Weights of a small audio captioner.
Model: 30.7M parameters, log mel input, encoder arch vit, encoder norm layernorm, encoder activation gelu, encoder moe expert_choice, encoder num experts 8, encoder patch size [16, 8], encoder layers 12, decoder width 256, decoder layers 7, decoder norm rmsnorm, decoder activation gelu_tanh.
Data: 39062 training examples, 9.3 epochs.
Rows from block 5 of the audio encoder of a small audio captioner, named by matrix and row number. Rows with one number within an expert belong to one neuron, the router's apart. Each number is 128 + 24 x the weight over its row's rms, rounded and kept within 0 to 255. All counts start at 0. Numbers have three digits each. After the name is the row's rms in percent of the matrix's.
After each expert's rows are labels from the 100 clips, of 14976, where the router gives the expert most weight on average: "responds to" is what is common among them. Only what is clearly more common there than usual is listed. The data: synthesized solo parts of chorales (CocoChorales).
# router: router (encoder.blocks.5.mlp.router.weight, 8x384, trained with AdamW), inputs 0-76
# up: expert up (encoder.blocks.5.mlp.up, 8x192x384), inputs 0-76
# down: expert down (encoder.blocks.5.mlp.down, 8x384x192, transposed), outputs 0-76

# expert 0
router.0 096:138122151097169057146189097151141107115114122119139139165122167131111123135174123133123114136152192160095128120093108121123169173112087152153139162165111155183102121149114162135114105132094138134136123155128143181082127125089138099
up.0 065:174111121158190087116119123124137164160131115140130183129145123148160110120100128097126147131100132149163149175135143138131076166111137117114153118111164146119154098113157141153099096141133121134146098112136142133139138128138129114
down.0 077:103119126092122137125091123136165176160099157116080094135129103125139121103120110146134128111121159139139096157100100123150141141117147118146124123149173136089097113149159132119113135130180113145169125144090098127109082115121132121
up.1 066:126135171118165097131118152111136154117126161118083120128114067096127179111114154145138163134144121110106116110136167127136108132167109181154124108119116145100109102154135138149132148151156134117138145103097079131144111120121103116
down.1 072:128130090126155144124097130133133132106196137140106138126142193151110093092123133148124190117132139160145091128127101139153127138134199125084118145134103149146184129106107107126101128163113130163082071147120102106128101120160146143
up.2 073:108143103126082178130114096116138122142087100122160114135148146157162104133124112123148116124117146120112086078140130128113107089089130112128147108106093116102147141129143148120169102095100138123138101111162138139108137150170154129
down.2 075:108145141086101162124124154111119150165168134142139135154104084125137157126154120106144140125169119150096145126165082123140106139108117146126154089100178142151172101116119118161087105149148163098137131115168124123076131127132141137
up.3 112:117191124124133147145107107097087113133118136136119126086119093116114127135144123121136111136155136154137142122132102121126105130104143128074062086121141110127112166156163117141100120155090138087115122137106116121121118122153127167
down.3 113:126084147105121153116166134129152154128124102134112116137150138170119117149105095097120135110139111125083123190121147127146162116115115142125132110155117150151150110132177162145157159117176156133144130152130129108100134118073132112
up.4 094:127119171111096116135099140147142087168101177166114080141139100143126101112125112105168118088099139156138133157116141191111106134175122098077121144078138119131106152078157138144113200119160123121157146123134118135123115138110113082
down.4 095:141151122113140097112122149169110142106135109142169139106078080124131169159147125080137098131141131145142119131132114057147093159133156117152112128124122173130077122157102111116145108137091153108148091110175115121148105084105121138
up.5 064:116142079107165127122098116143180114070174142146082102099101120142162154125103160089134103140145108146168163132148143101138130125104117090170109138111158161145106132148107167139163144158104127121163174118105124123115126129113130120
down.5 072:093154120160137123148094153105196137123129102112088140155148141128132077095110099122101135117109129113113082093116159184118091096159146119188093117154122144138086138158144125169128159128109145141145116124115112103115090158113105135
up.6 129:130131153172139107127167114093154100079150111125162090122147101113104122160153137124105120137096152154131148136110114113146158123106097101113145108122165115138104127144095126112109134102098157133163139084121142147142112155147110136
down.6 125:094133093151166123090147093144124120106121110140111102132104141133118122102118114094099128108162132174092127149165119157121138159128148094140141116171152154174107106164135141125151109135127152119178113141064146114082158115134121085
up.7 104:112145099134169124133102118168164167118149112128126119139099142155144073120127121192127089135121150123093120140097149112145149143095142098105116122125126138107130073118119104082142179131107151124127137132175070134138113107141138059
down.7 098:124176148069133133120128108130111060141158109132176155119131160123131134111127163126177128108155112109127130101129161101122102160089129155129146113134125101145122170110181107084093136189084146103173142133090126176119113115179123121
up.8 125:086122133117175111121153196116110160143125105130135137142094123136111151126163115150157117125114132163152074118150152128066124170133190133133121141116064130132157123131132133159137132141140149149115093158119110107148081112154144094
down.8 123:129155182102148116167140119142135144084168131119201153108141113114132134129169193144135135147132110161110139129124116114089180127125074106092158106127111118126098157128107118114138146144129134111107132152148122138109123146126126104
responds to: horn

# expert 7
router.7 094:178137126164080112136148177101132141093105079098137135096152112152168107098168131119133129145115091127156121118145122120166121120145177145127193171122115132110129155113104134067090129148127109140116166144133100105138120137140126094
up.0 110:094087163153106165158104150150130134121107142130101144133138116163111119122103152109141107122136135160170080169128102140152135097131179108128105131129140127170131102134105157122158152127115135147100142162115110090107137149139169154
down.0 104:128146136131147127131124141118133147122149113194150096124109132120117155170112146142133084123105109163118122139118094185101142099158081155110139130136091178168174074080163118107149131140162137068149141117153138108167101121107132141
up.1 091:142132126131171153111140085113100126083101142153158137112113142110120159147128119120158111101137147102143142098147179103140137110095053144154143130140120111125166123191100124118105155103125154145145110142112114131101128095107140154
down.1 094:159118089112107133164139155142110158115150136140147139144124088111121130159154088176090147119128090127155128113114160170104161147153150147131144109121132121175157144083110144130100136115121136137136128118111126149131086154117121127
up.2 129:127172151140093128167168146136127127139108126141123144134131109153140103147134120133131098126103098128143152131166113137160178107116138167119149133102139106131116145152119126078082095171076136092121099129132086118200153074131086155
down.2 121:135122139135125159142160122116116171098109112166101096132118064182092101174135111150120120124085099122117126116158119167149166158126141160113129116147115092154117130116102150119133137124138128108161142116092159141138150130110065135
up.3 126:118147132166173086115142099115082168144142100093109124104117131150130080127150116155159120123145128129128158110151136136112159101147059126113158147128106092143094192125062107101122132157111149152129149116146092101117131075112125094
down.3 117:125153112124118171146103131138124112075140130115089114125152120103113146134125166130142159144122143120092121116137061125148153190119125157127153108098109076151139126133115137139093111141137129130177111137146109126173119139132121095
up.4 097:107134114098110121158173086136130139151151073156147153167151180141176154140109095132116068102167066136161165132105115134168154063117103155142120140149119084100150123128103118151120120148131134095120160150140109119101095097127126124
down.4 098:153131145160163191102109165082137133132127151134162120117128103130121112105146152152142120147124150131102106128127142137125098120112139129096169145127151111124130173112155117122146166105111158105151153171125133168082111139112076116
up.5 071:111144153115135145111155101139106166084139133126125119113114143114119129120136163077122162102142157118128133115132117189124163146126100100114133149160158116133115121124137102113088154138090154107112102129153099155120114132181133151
down.5 075:139123184099123121146120113121108093133128176109160144145122192165120116106205144135134128144107121122107090120115113118085111132124125109103150157087144111123141112084137141157184125103100117105087108140130114150151099203151134123
up.6 085:160146140135110162132137091133135136184142135173124137138149130135122143094076128162100097069143112128123159131170098126108135150122103113151107163162101111144158151131127111127084111112128124101137123137104129136112159117153104127
down.6 087:154145136163118091144123103101138144129063083150134119134151113150147106128149103125153115124139090145120076193108132143081122131108112117143127100162126091094162129132088111128141096093148104122156133173112095148142110117063151165
up.7 108:093131120137146076136136145116101080123114104147131156119127065152169142146138152145129153104135120097158097160147115148139124137147120128134148158129111113086095118179110140090143111098179106126089150138172120152111147142128119134
down.7 108:155170136147126100102150124113119133131093101099110122065181153095102164191108100094145139163104116158102145098122157134143110121095095082110129157101139108118112125137126131159108125134094139102155150171146164107166153125137134108
up.8 126:135091152117157142109137101097113181147157107141137106090107097146131145141150147087140126118138151156110139117145115139116135102114163128136167094115169050107105156144145110116105138123182123106124129134107120126121149127153143106
down.8 108:145156169138094141109164083143126135103129086168139136151109104144152167138120143119122104101119141179125118121110166115167119148127132116107105158157130086118151138126079112178127127188127093119165155158192153158128145167070131137
responds to: note G#5; trumpet; instrument: clarinet; note G5

# expert 4
router.4 097:138154119126124128116128122169184132153109091168159120124139116100131113120138140151108122135164166145110139143171119143154163130074113084115112112154118138106146118143115165135163152125138125108122122093090149171158080142107112114
up.0 080:086118116100104122152152110118118146088119141133135129154142149160127099126110144133115128123156103136151087065162109125082147139129113128125111159149129115132130125166149083143117140121109126075099132149115131096135110116122154120
down.0 088:133144115109137139114138100124163105177110147106141120075157136142152119167106123111137109123137084171172102119134117120094147120143106177094124138137152130152111102179091145159107141103103131098114121118098156132134109121140122125
up.1 106:138184110189129139107135161101115083142112143093131124117171144117122137092123139123172139126145145140127133159104114153137133158128139092123144123154113106112128087159127107091120119145088134098072124097128151120078119154144128149
down.1 106:125111114103133134122178120165134111124141127142097175168175145166122131110154103120107143159148147109144129117136085138086094119127157121126126124113135139129166116125148150132101168160142083122104136080123169086106103103118107141
up.2 102:091133150111115122157099154140149125090141142161143138118147164106126133136160134156120153126148076154156105100127129092102071066102137108189108132137114073086087098091142111116145141085130144090117139108112101141142133179171110142
down.2 102:104127143103120108124162089105105084132095100066140112121150117117147142129117112159076079099115156153129154144151182102133126114121140117126140086134134103118123076174126129138125143126123144144156144147115144143136107140130105134
up.3 119:134126163140128134142079131117128155144146123134120153190093089121097129166119125116112140130104120156097118150099151131180113112144132124108121170115135151146098156090179161175108138161105099180066134103101128156170139145094110111
down.3 120:129109153099109147159121134136133163125122123087163122097069122076130142124166121104139148090141154152099116133124137124160155121124105114134127146154177152133112159120130164160103131170133120121136137126129129086147132153171111178
up.4 106:135133123145118167133135110149128119148120086113153127155153091106163121118135131120123135142166074145134107155128134122147123153117152119121109102155159161131102069158111161158129111159143115095124105120171139128124132138108141116
down.4 109:125064163124099149180131126176160136138124099130121107093141095165106135129129104142134123157138168174123108120121153128151116157126184111129138072108134151123125118102117125153125136145089130128120117154127166131137107125098109132
up.5 107:112158110097116121130108116123157125111161128133160155159135099147130145168087057147178104159158174138151121114133101130096122092116122150144130086118108112106127148140131149109165165139174160132125155162056103106143139136169133146
down.5 105:128116090134107082103075123137148081126124148119152101099146153090122133113165152164122131142103127148127102126145083121098161104120114084154146155162155147154164136179155102110133114080142153151201137117129145147105159130118129124
up.6 076:105120091107154146163116093109085154117170136084082094088137114148116145145148145129108151132163153131148124143158129093085132136129107131140121162132140111112132165150126096096095127173166147149140162095170122119145146116114148162
down.6 083:098157150120118164112159139144108097118086137136119144092144161145126113090125120127098110124084101098133095133113171112160120132080122186104148081167154142102124079149150125100113127144178127109127124108130109148100088081110125134
up.7 100:107154162128085157151111126141112174133088075161140116158098143140205149154138147113124137085132150131122110120110152124110148132087127124118131083142135135119102101072146141137159142122129141137114150143120095162134112145104156138
down.7 100:118190119156115146171167152130143076170095151131167127110149089076099114107097163113154087112119135131106131115121133140147143153115139136138133146114134126133105163121106117108103163153172174164120122127127168105131114133184081097
up.8 109:125112125153131133141131142112143120126159145154141080137140107097143127172113122125067086120128099126153109124130143114132080172145117103130114107122118119146116147129157110137165166134106101124086095110168131073132142140146145124
down.8 110:110135120136141112112145109124158185132122158119096095195137125128134099107154130100144115136142142135100111124122179111109134134141125108119145127143153098132096128100128164149145120106105122122161122103155134089153113093137156100
responds to: violin; note D#5; note F5; instrument: trumpet

# expert 5
router.5 101:131101164148116148128074102092114151150099171145139130147148140111131123141117138175116083131093139082153132105152153107095119120101105107077180120115151130089115107129124109083110155124131135144118116110075107175137133141118107149
up.0 090:169178131154137125143108134153142160144071108133129101115106099139169140175143080179166106131112109132167167135095126136123084179109115106091116141079122126142153130111142153133147092136107130114107084152094114126125163129123120146
down.0 086:120095114094134127106138098146102121122133137097131180138154108094145160124118101128116126116114126113187121128121144093187098143092146113131093135095114109082092137152065119080144104144129126108132168140115182141180114129144069102
up.1 103:124122176142142110131126148118102149130095122172111127158143078111125140139133109103162083079111125104129132137117111130123142157113122102139109173131132118170127129109111097133087140174100104152110128115111158132136134138128094132
down.1 100:145086169115123107142155129171149108110115108129098124172134114089160108121106107121147126130161131155109109093156133127143093108115138141131171107157130124175121149143125098105119164168107122087110170143115118058143112096151125127
up.2 099:134141114102088114104150077133099123149125095102100111124105122116126101139157152131120102105154138152111141111143131105158135117124124149158160155117118127104188130097095148154115171123145161093139091135116151108189132185102133137
down.2 099:163150130134142094112169174140117068165130141131101098115120134094143118175136110142086130125136117115140113119128136163129170127138074117148132110092153126102099139135086111126101157137135134110167135103123121101114111150169158131
up.3 109:104128140145093118161103161160111130126123164128132110128119100105087131142106133158152118104129067139082128126115164130136139116129150128120143131103118077117151070132142120155095132133113141118131163158140108148130112112146112175
down.3 107:092164143147098125138151143092120128141166152124103109161120151191092143151105131171125138122133102129135167098110159164128072161123120105169102132152150109132144191120119125168124182118163107128157117123133125137133172109085193117
up.4 089:124098146125125156155154127145138109097155111157149097183104142116189130111137130174132152135170083123120149125171133175098154131128113170115159116076139150145112168157090135143152145151153091112171119117090131110112158120134130135
down.4 089:108142109149114116156121141148130143137112113133078122155111115109159138122153158104122174096103151157152112105134115096102099132152072117135135105134162131133083151140115137144102105125110161109209135123104139145132128121170113141
up.5 106:148149125098118136121098125120129137126128102078161135106122120177105101147102113138154082183102119136115123101098111141109100148129136152153100108091124134171134146127130082121118119128112136171146169137085154125102113136098125082
down.5 105:107188142146146177115104131101073113140125123123089149136134074098080153127127165155168146113141119126150114118124132147108118119110125138088120103131154085084149120128163143106154136146182123157122151147111088137109142109105142102
up.6 112:114125089114082114118168154098113102158145095110147098164126129107134104134160154136108103167101154104173091152138129141148133118170102148123153108096119109107106114154130133159163112149141110124109148126140109149112126143123117152
down.6 112:077101160140138099136126150160079127128113160129156116103135142086131137114137122142107139121102153090144118143133082111138075112121119138131102104101135147135140098086142132172114118132123106138118159106099134163110092132136152141
up.7 122:128137176104081095117142142115144155140115108185162138170109150127128139113175160132123162099113153163100145173130137128110066151095127137155114121125154145139108138130106144135148189115126159097142119109134105127163136126111100149
down.7 121:139098157150131098125139172115132110118122145149142106127095169171144132131114144096126100101114139123133107144143116138112144166099159077106179136082108126123167145129124113111130134127127144104145119127099124175129137152126139132
up.8 108:107130154130135114148109166121118137185144151151114119154171118119143133097126133154115137149142137126112158113119089126143107143117148126130125105129141091108117122151100177115115116111116119107156145136160120164054125152123106201
down.8 108:091102126130165118108120121063147118123153149123161120104103130163113184138113117133124110099140140119150127102096122109128111098139118152143103147103109123148170128129131131148093112110144171120073102140124128132062105105114167171
responds to: note A#4; oboe

# expert 2
router.2 096:110124118170122122143102133161139134119133173115152092151089106115132111177139130118183107124103096116132116159149143141164148148126147136149118143116143124103089109095168121147119122068137142138095133127148097119136131111117186096
up.0 108:159084134131142124113121160155160110149086124104112158129138122116127127122104121158154125126151127114142160139072139126120134144103157132154152157103087131132119172079127141112132159077102131102129130120120180121141101141080109087
down.0 112:138115177151143082095103095096085124134113153125135144113121142153112121117149140121128153098124145129146134167140135163110145095148092136138091148139072145127142139104148133129086099110109151139104141131115119131151150132155165148
up.1 113:154119098096115125141096161087121152115158137170164120089087122111120140130139100163144129122107080152182108070149135142106132108160135124142117123183113115130123094167151146120093107129123133170110111098082162144130137104124091137
down.1 108:128114123155136162119145091141155127147185091122121121128147115100145156138159159128156118156117149138100119110135124147116133173126156112126196132132133122116097092125114144114154165141131156164132111145134121162095125131128091142
up.2 123:149148089139138120113122131133132165135141158112126138140123130141125126144150130143163107087144093145126108144142107107092137127129122104127102114111111109100154174151150091113098141156107104114118115112156130123163127147113138086
down.2 112:109102142165128144157120111109175076162101159132107092155165165148142104147143093120133126146152120112078109121109159130113137107128140118126128107109109143093120115131127099132134151123079112159093177102117109120133156074110126156
up.3 082:077099113130154153111126088124113112155157099109158105131113133147125197125100160109096127120161168164149133063150139122149146108136089144161140146076107121101119140101129112134078105111110140107138131172158135115112194143144135146
down.3 087:144161142096111144134168087084098139114146148109126118142093130071093124126108159137152117114136131095098079108119113107126103125136088105174123076148128128093144086131156123148141139163135125118131121132117123150155133085150154142
up.4 096:100158182130196140154139128112163094090124122159107119100152132133185117119156090131131119126135120120151146095108117156139113117116157147098116125123104121142135111172125096104161134172124148105147117142135120184092153142125112100
down.4 098:121135084144156096115124111097139076106150118127154099161148125136136151162176089113115159148145130166175098182123148125140091136165142100130149113101107091110142121140138124162149166115121119127120128114125133110154111157143139192
up.5 105:105116148111093122136123178114127157094137078164092126135150136153122112104153086185121127122126121134095127157154141164134127095105152089149141119095108136101161159141144122140132136125187147115153146127121150135120162140113139134
down.5 110:164125140118111130107128109158123089116109148154129143138121144095142111133113145145131101106098097165147178148127133122081120122128118104112135123040117092113109115145123141092099119096158113107128129117138104080128142128157134117
up.6 117:142158056147167151101126123157149155166123134112067143110123144169130119146131157164161106091123147160109128125134090124134123122110148075157119108093120150117095133173085139144168104111145104164117151109109129112151152140144126093
down.6 109:128155118159132132149141202114144124127132144139070112153127106101141124165139135137121149093145154127155133115127116134141137136126091112126142149118072090155066130099160149129131138112150119154144105100146107092120132105089149122
up.7 110:122082148111164107158097131114149128152136098125118103146157123123166135163123130156075149115147111170154123120097101131138108107158090149136134099132143125182094134133115106115105120155136144142106108114086119129109084154123097127
down.7 121:146118093093124124111156121125124129169184106179134111174121119147145130170162143117122110110113077128140114101098106142086111167099102135147117136120158142122176128129099161156167144092100141096166163138127119119149104100159135141
up.8 112:161153127121111158126122150106186159091157117148116118125124133110082062119135129154142108114105116066126114119130097135146137141149151084153147125127117155121146105122128168150120118165114109123136139121155159129196142123105094118
down.8 108:168081107146126129091111133109129170129124139111128096170080100136157171117176101143080130084137146119125137157096155167136107109140149153136112071121118152137108162121106062137131138149104112100127103155140124113115157092124098093
responds to: note C#5; cello; note D4; instrument: oboe

# expert 1
router.1 106:097102170125136113123163137098116159133171101107133138093103153137133115127116086142138154130155153143132088102110103137087165118166138119133165141144126123144194102065119119160079102168151156144125166133082137094108108088132130155
up.0 114:098090102193155084121182108106128143105141119132101133127146144125125138155120153127189080132135094111106129086123115130140121123175091111120155113152135126158140129106142140176125110127111138115137115130106151126152152116126119133
down.0 110:114111150137141159132115130109127130134121073110133081126092178137107133170192143124137130201127119166128134155152097107125161132159137154121164135145132118139120107134129131146139161134154155134114128148105167149112145135095158151
up.1 095:118097073111133133142134130109150088145106112156183162124117155110142168078138093121095115172110117149086139100166111128117110107145125105072136129118118118190116116170095140118133146132132107136154137121149144173148121127088110135
down.1 091:141118127096102124102137112140153144104120141123112155134135153116119075113135132094166127117150134117121133120148148125109137121140105113148096151119172128124132133080161152142106143152164093154114165149123162154144170142118141157
up.2 096:154147146133180133120124158171094114124136110150175117162134112139153092114183117131146100125106170139132133183124120165126099111098140150094111185122114094125113118136111091124166137134149128150123131144135100125138140130122112081
down.2 090:137124138157077159119144094160133094075087147176141120116114100143134117123119139136135143105120120110112128128165130132112146137097124116107105111120093099117114150112115089123123120102111106092140144144120104146129107090098135139
up.3 123:123173129128114137154111169121131109165170154111123128127097113155112146139104097158111141128157143121138145116125151140094095132162126161142086129117095114095109112141134151166131122131129141096115094104130128140127094165097132132
down.3 116:144156104129136128170091156166156170145106169113151114112122084131154120154086111138126110109121105113136141141128122162124130089135134129176129134092130168156106143095152105162128134166126193131101096108086071151141158106180132139
up.4 100:097124100132079147131146084123188088124131140130104126139087095121152093134104163128079124108115136117131074136163112138112169101101104113125146117146096120151102113168111075118084116131119115136126111119169116107105130148122125122
down.4 097:148191150128141127137137105132159141135137116074092115157114115141127148129150089138120127115114160120128123122152115121113113189116158137139145122125108133119061157127105115134150140132109109111109131140133127148120098116096135089
up.5 096:146124112121108128152112129107145134096127136145141121111094132122103161112125112115118135082121126118141123137105108145122081144117168089092134138110131114105094133087140163150142120109128153131100066141137107163211081139133162136
down.5 095:126126055157119105103106131141121162126105136160091109130100164104139113124123110106111129097115089119075112121117148136183145135133110118137152161127120162143128137136147180168178124143122140144085103105129088077108136115105118150
up.6 090:123137130135087137129121117132116154161114157148071081122103107156129133129128111136090133146132090119073133143095101141131110142107144087135074092098154118139085118121124137112114128127131101136108102110165094105100115122119175111
down.6 094:163185103144151128087104093156152109152123182110162103187137139096109135115169148090099087123143085148132163136145119160153131136085122130088117082149114119130143136142167137139166149162101141116105112135136104079157104156147104110
up.7 118:147108194117182136156122128102110100103139097086154163128160130104105109124087120128132136169096148168117121127107185122109116141120137136114171149078062164142155104091071121162133090168090127119138125122094109145112103108141105112
down.7 123:141138085136141158147116137104178103103126098123126112120136111100127115078100139126160119136154119118120119131135110172164145146145128139113115147115097144122119131127120142114133110131149145099135143188094134148167129129111128109
up.8 081:164106113149115121098140114084185137160108102186085137133125107140156125112150127136128149113137104126105099141129135136147102130127065108077157133117134154117103108113176148139164101114093070142142121161110093147143181152119098071
down.8 077:169126117101160139145078132142160138151143152170076125188128117158112146141121113103108132149114092087138178143167184105123157158119132120120131152114155109119087125110131130123113103101157116141136114131099140145180112086182140082
responds to: note G4; viola

# expert 3
router.3 099:101105102159125132167141145160121098129159151150150108165121129138111144123132138138115091141121094102124117146110130166108078069114111141131121135126127150137095103157087135110105151156126130141141127135138105125104140175151128139
up.0 117:137112163119141164150171083111116147117129118166177136123167138123101099120100146111162080137093142128142081141104155137087106098175136128100079148159095124135125146141147153089122172136132166122127175138131123132143068113114149098
down.0 116:120170122135110121133097144129150098092117129128105141135118091149156154134122156109142125092130173092105098131150146127128141152136107140119142159138139124145160137082132151091115166149129135131109089122144161184158136095105135155
up.1 102:135141126147114135099137131135107133127122146099175097122128112099113173128084084143137164106110135131135084101132127120139101103160121144135136127148112181104210088122138117135085086094131140118143153145142148102139081139102122122
down.1 100:122104105138132085131131139112145074123135130124081137159129119121105121136122188146123140136136118138122153127161153153115094120137151153120133157139156061145136119128144106076126158130140128097194125143150120162123110114143110084
up.2 074:168130117098120118100149134111105124118150131170109140120102104134163165149084138103104106134132157142110148140121086082111141177147087146091118159117163126130129123169100133112148135102111111123167119122114137128140117107102119112
down.2 084:125101155112110129163155106148168108135085149128156153092111127147113139106112142126104128102119127114100085122076151123124120126160157140173129120108140122103145147116139137199160125130116113146104148114118128097158144149145126106
up.3 110:134116122109133128133133138103121134150137127101123155111132116094124127140110098143133118149126113146111106103143138150125124112142075148111183145134149100125174110085118132095143150112114161121129099122135112129132107075123102157
down.3 094:128075136137145151144073155142115116137129120097151128121108090088105123141116097143167102132100180150120099080106110190127148090141119127136124099151082204151111079138098147095163142150119149128112094170114136140149122129134111122
up.4 094:160111142111125159117126116145115170132094135102124149184121120170129131091134129143088112117123167119113077134155123133104124120122112137138116138169173111149107092150114148139131121167118109089156134102117128132126088160160115143
down.4 092:108137137160124102137130141158149134083144136134145133117130100070138121136095145119153055120078124115158122169128114158123175175142097170113142139124101158110110128134091126074117166183141152123102090064134121155154116142152145170
up.5 110:138189159137141102169158134108107142137128112134114138171155107144104129149152117147117157091132129179110123113109139101148168155088112129132078130151105165149103139137140111141112123146115092150137149135137131134141064096144170167
down.5 110:101076154131107123129150133141168145117109088111117121112149112163111111137138142138155149117116145078135149122104161150095102130104108089137132086168126150125155146149109115128114144198082132150114170146141095149118107092151097165
up.6 100:116120137164126083129116170113070120109122108162139128125134124148098147100142109180121107118086126169136166146136135142169118128126168076119117083172152147141149139127110127132099130093139163134119126115182117146124119110155133147
down.6 095:187162114096149085146129124149127168141114155146107110207091098145114122161108145138130177092087107119122082092121122120111111156166116115131117140086135110104148115106134144154108072116091161123107131129117111128137115103129146140
up.7 106:130086077104136122128123103133157120172138188115148153100117132135104130127104154118152149162122116144149101126106064121127114129118126087071096124139145143143099126130113142121162106096160115125108131091140145163147140140164128112
down.7 103:090102139131150108105141161160145136123175141100159154106103110120104105140129124130146141146162118108126124146147151129148139112136160130100139127119077139128143149102127143113156126111180112104170143087138152119142133116152120150
up.8 109:084165114107104084130139144119139108129130125162088121135144117152103139144098164151081177152097145147111155158134105137099114154126190119160138114115163121136124101146127142128110138130141162154096106137126111093100105142153115134
down.8 109:141152036144142116143149128133130099136121160121129145120123134072153150138144146110144095088100132168094136100123097172108158138089111159153090125116110090148127135101118124106132142087101113133107105149109126083099122136095135131
responds to: viola; note C4; note G#4

# expert 6
router.6 110:132123155104163122147128131104123131167146164113062145123120109107126122106110144113139108085105103157150103100121133139091109129154092177137115132097097152124126165134127131144122103124136112131137087139176106120145130143117132072
up.0 117:116186079140103116198108134145117138120158106155122115140102143085172140122155086170109141150147139150121107109099130168119108155167125124189107133106107095154107120088140096115091147109124115127164123122102140122123099096102109135
down.0 113:120144146102101134109079179111170139139150147087117115143142132170101171127098104141127109146106136131132118112093132126147176114154115111183147121132123123143134089165140147117151122112130113128064089100092168135125152100134106125
up.1 108:135154124119110131131138116133146140144101172114102121158130130122114135116152132119156161150123100126121126055122123121153131124107110103102144139094181142109176176131105134120165137166177149191127142101090111165106099093127138106
down.1 103:141089114135132160166081117124118120052181147070157122113125133142139116106133095159101120132138160150142117122119131107139121153138166136130087127113136154107137161114107116103130141117083114132129131145142144090134131154134148125
up.2 108:131107141110099128150152119167147158124133139119167092149151135108116137121109138165130079122084170145112155123126150143159088140125115174099117116116139165142102146147113127158121143146122160102117136171142068127145107159137097172
down.2 113:145146162149125081125137125164127091148119146120192076135129131132098120086115138119186071143144147097109156118123163140170154136093120141153175132125104097115092147137098121096140151105121130121103122147107123142155154083153119143
up.3 118:129126094106137089117128160133103131147093112144140102135129137101168139115148151127094144159147095114116157137095088174162144151152115160107157095144146159127089119134091140133129094105139107125113100151136169175109105107157103105
down.3 111:149144128139143130098105106125110113094092141129121110143125065110132130115152152096094090123072102140145146117128125118146071164085132122151136104158190156100111115152116154094095137140168095091110125118158099093125142095158162164
up.4 090:138158125117122106146158165114106101131109133152113102109138153147134131115105107166139107111112135120165141123135115142101097104098136139149136138130150089173143178187127094111140071087154124141143109096139128145135188147142095149
down.4 097:133133123140150116096136133109117112070169139124122144133138104134148142116136084112105107130141126174096125128141093092121171140172168125171136095134119105129125076080141119144106147159137117157108098126122112125112130127145143172
up.5 083:136115136152146109119120114151117168097156141141110098135126125140130113080139089123093150123132102091128169122093142080124116114121153147120060110156119128159151147094093124102140157109149137152179145144105112180126096136151131140
down.5 091:162111174153140129127133135117091161146160148118105137109124125127122155102118103113124149126103097099139163089078139102126076109110152168180110140147142127101143143146138147094121082150157160141085129161131127115096117126104128172
up.6 099:122103157148121108103115142126149167163162175076128144089137136125151114131137136151153138134146133112165097099079129114148151159143069121129108162085124108153115175138099061124158115164165158142131100107100113141174107115140082137
down.6 104:127093113120122133099160141129105134155131175158146148104127117137116146125108130131132088087154146141139126094131084135111154150131104121118133150061131132134104121179125138104168119129146123138088157112092121123139143080143142132
up.7 103:111117182124132150110114100129118144101122142095112130161125146128108128113103119146122155139145134135136104141110124170120090123175096104109132102131132141128132166051100124201124104119126117092159116103136091148183142137127102104
down.7 101:107141123118139125127114128091134139142109150088141121147115104118152130141116170144156100133155113085121140106149090167078175145100079147125163169132154114146125123116141116084144092140133136125140135121103131096150126114110103128
up.8 108:160068171111175157158072121128122133118103164107152116146155119112132154127100162099113125122124142150096092156127145119121120128126109117110125122142096140117133122150160142166109165133137123096148116110139124145070148148122106112
down.8 106:131132134173139135095101144156156157128148115145134155146086110099087145140093163154160150155146130150137108113125123108104132119094132130127129127149169126151123150127118088122130113149163113112207156106118139132107082168122092169
responds to: viola; note C#4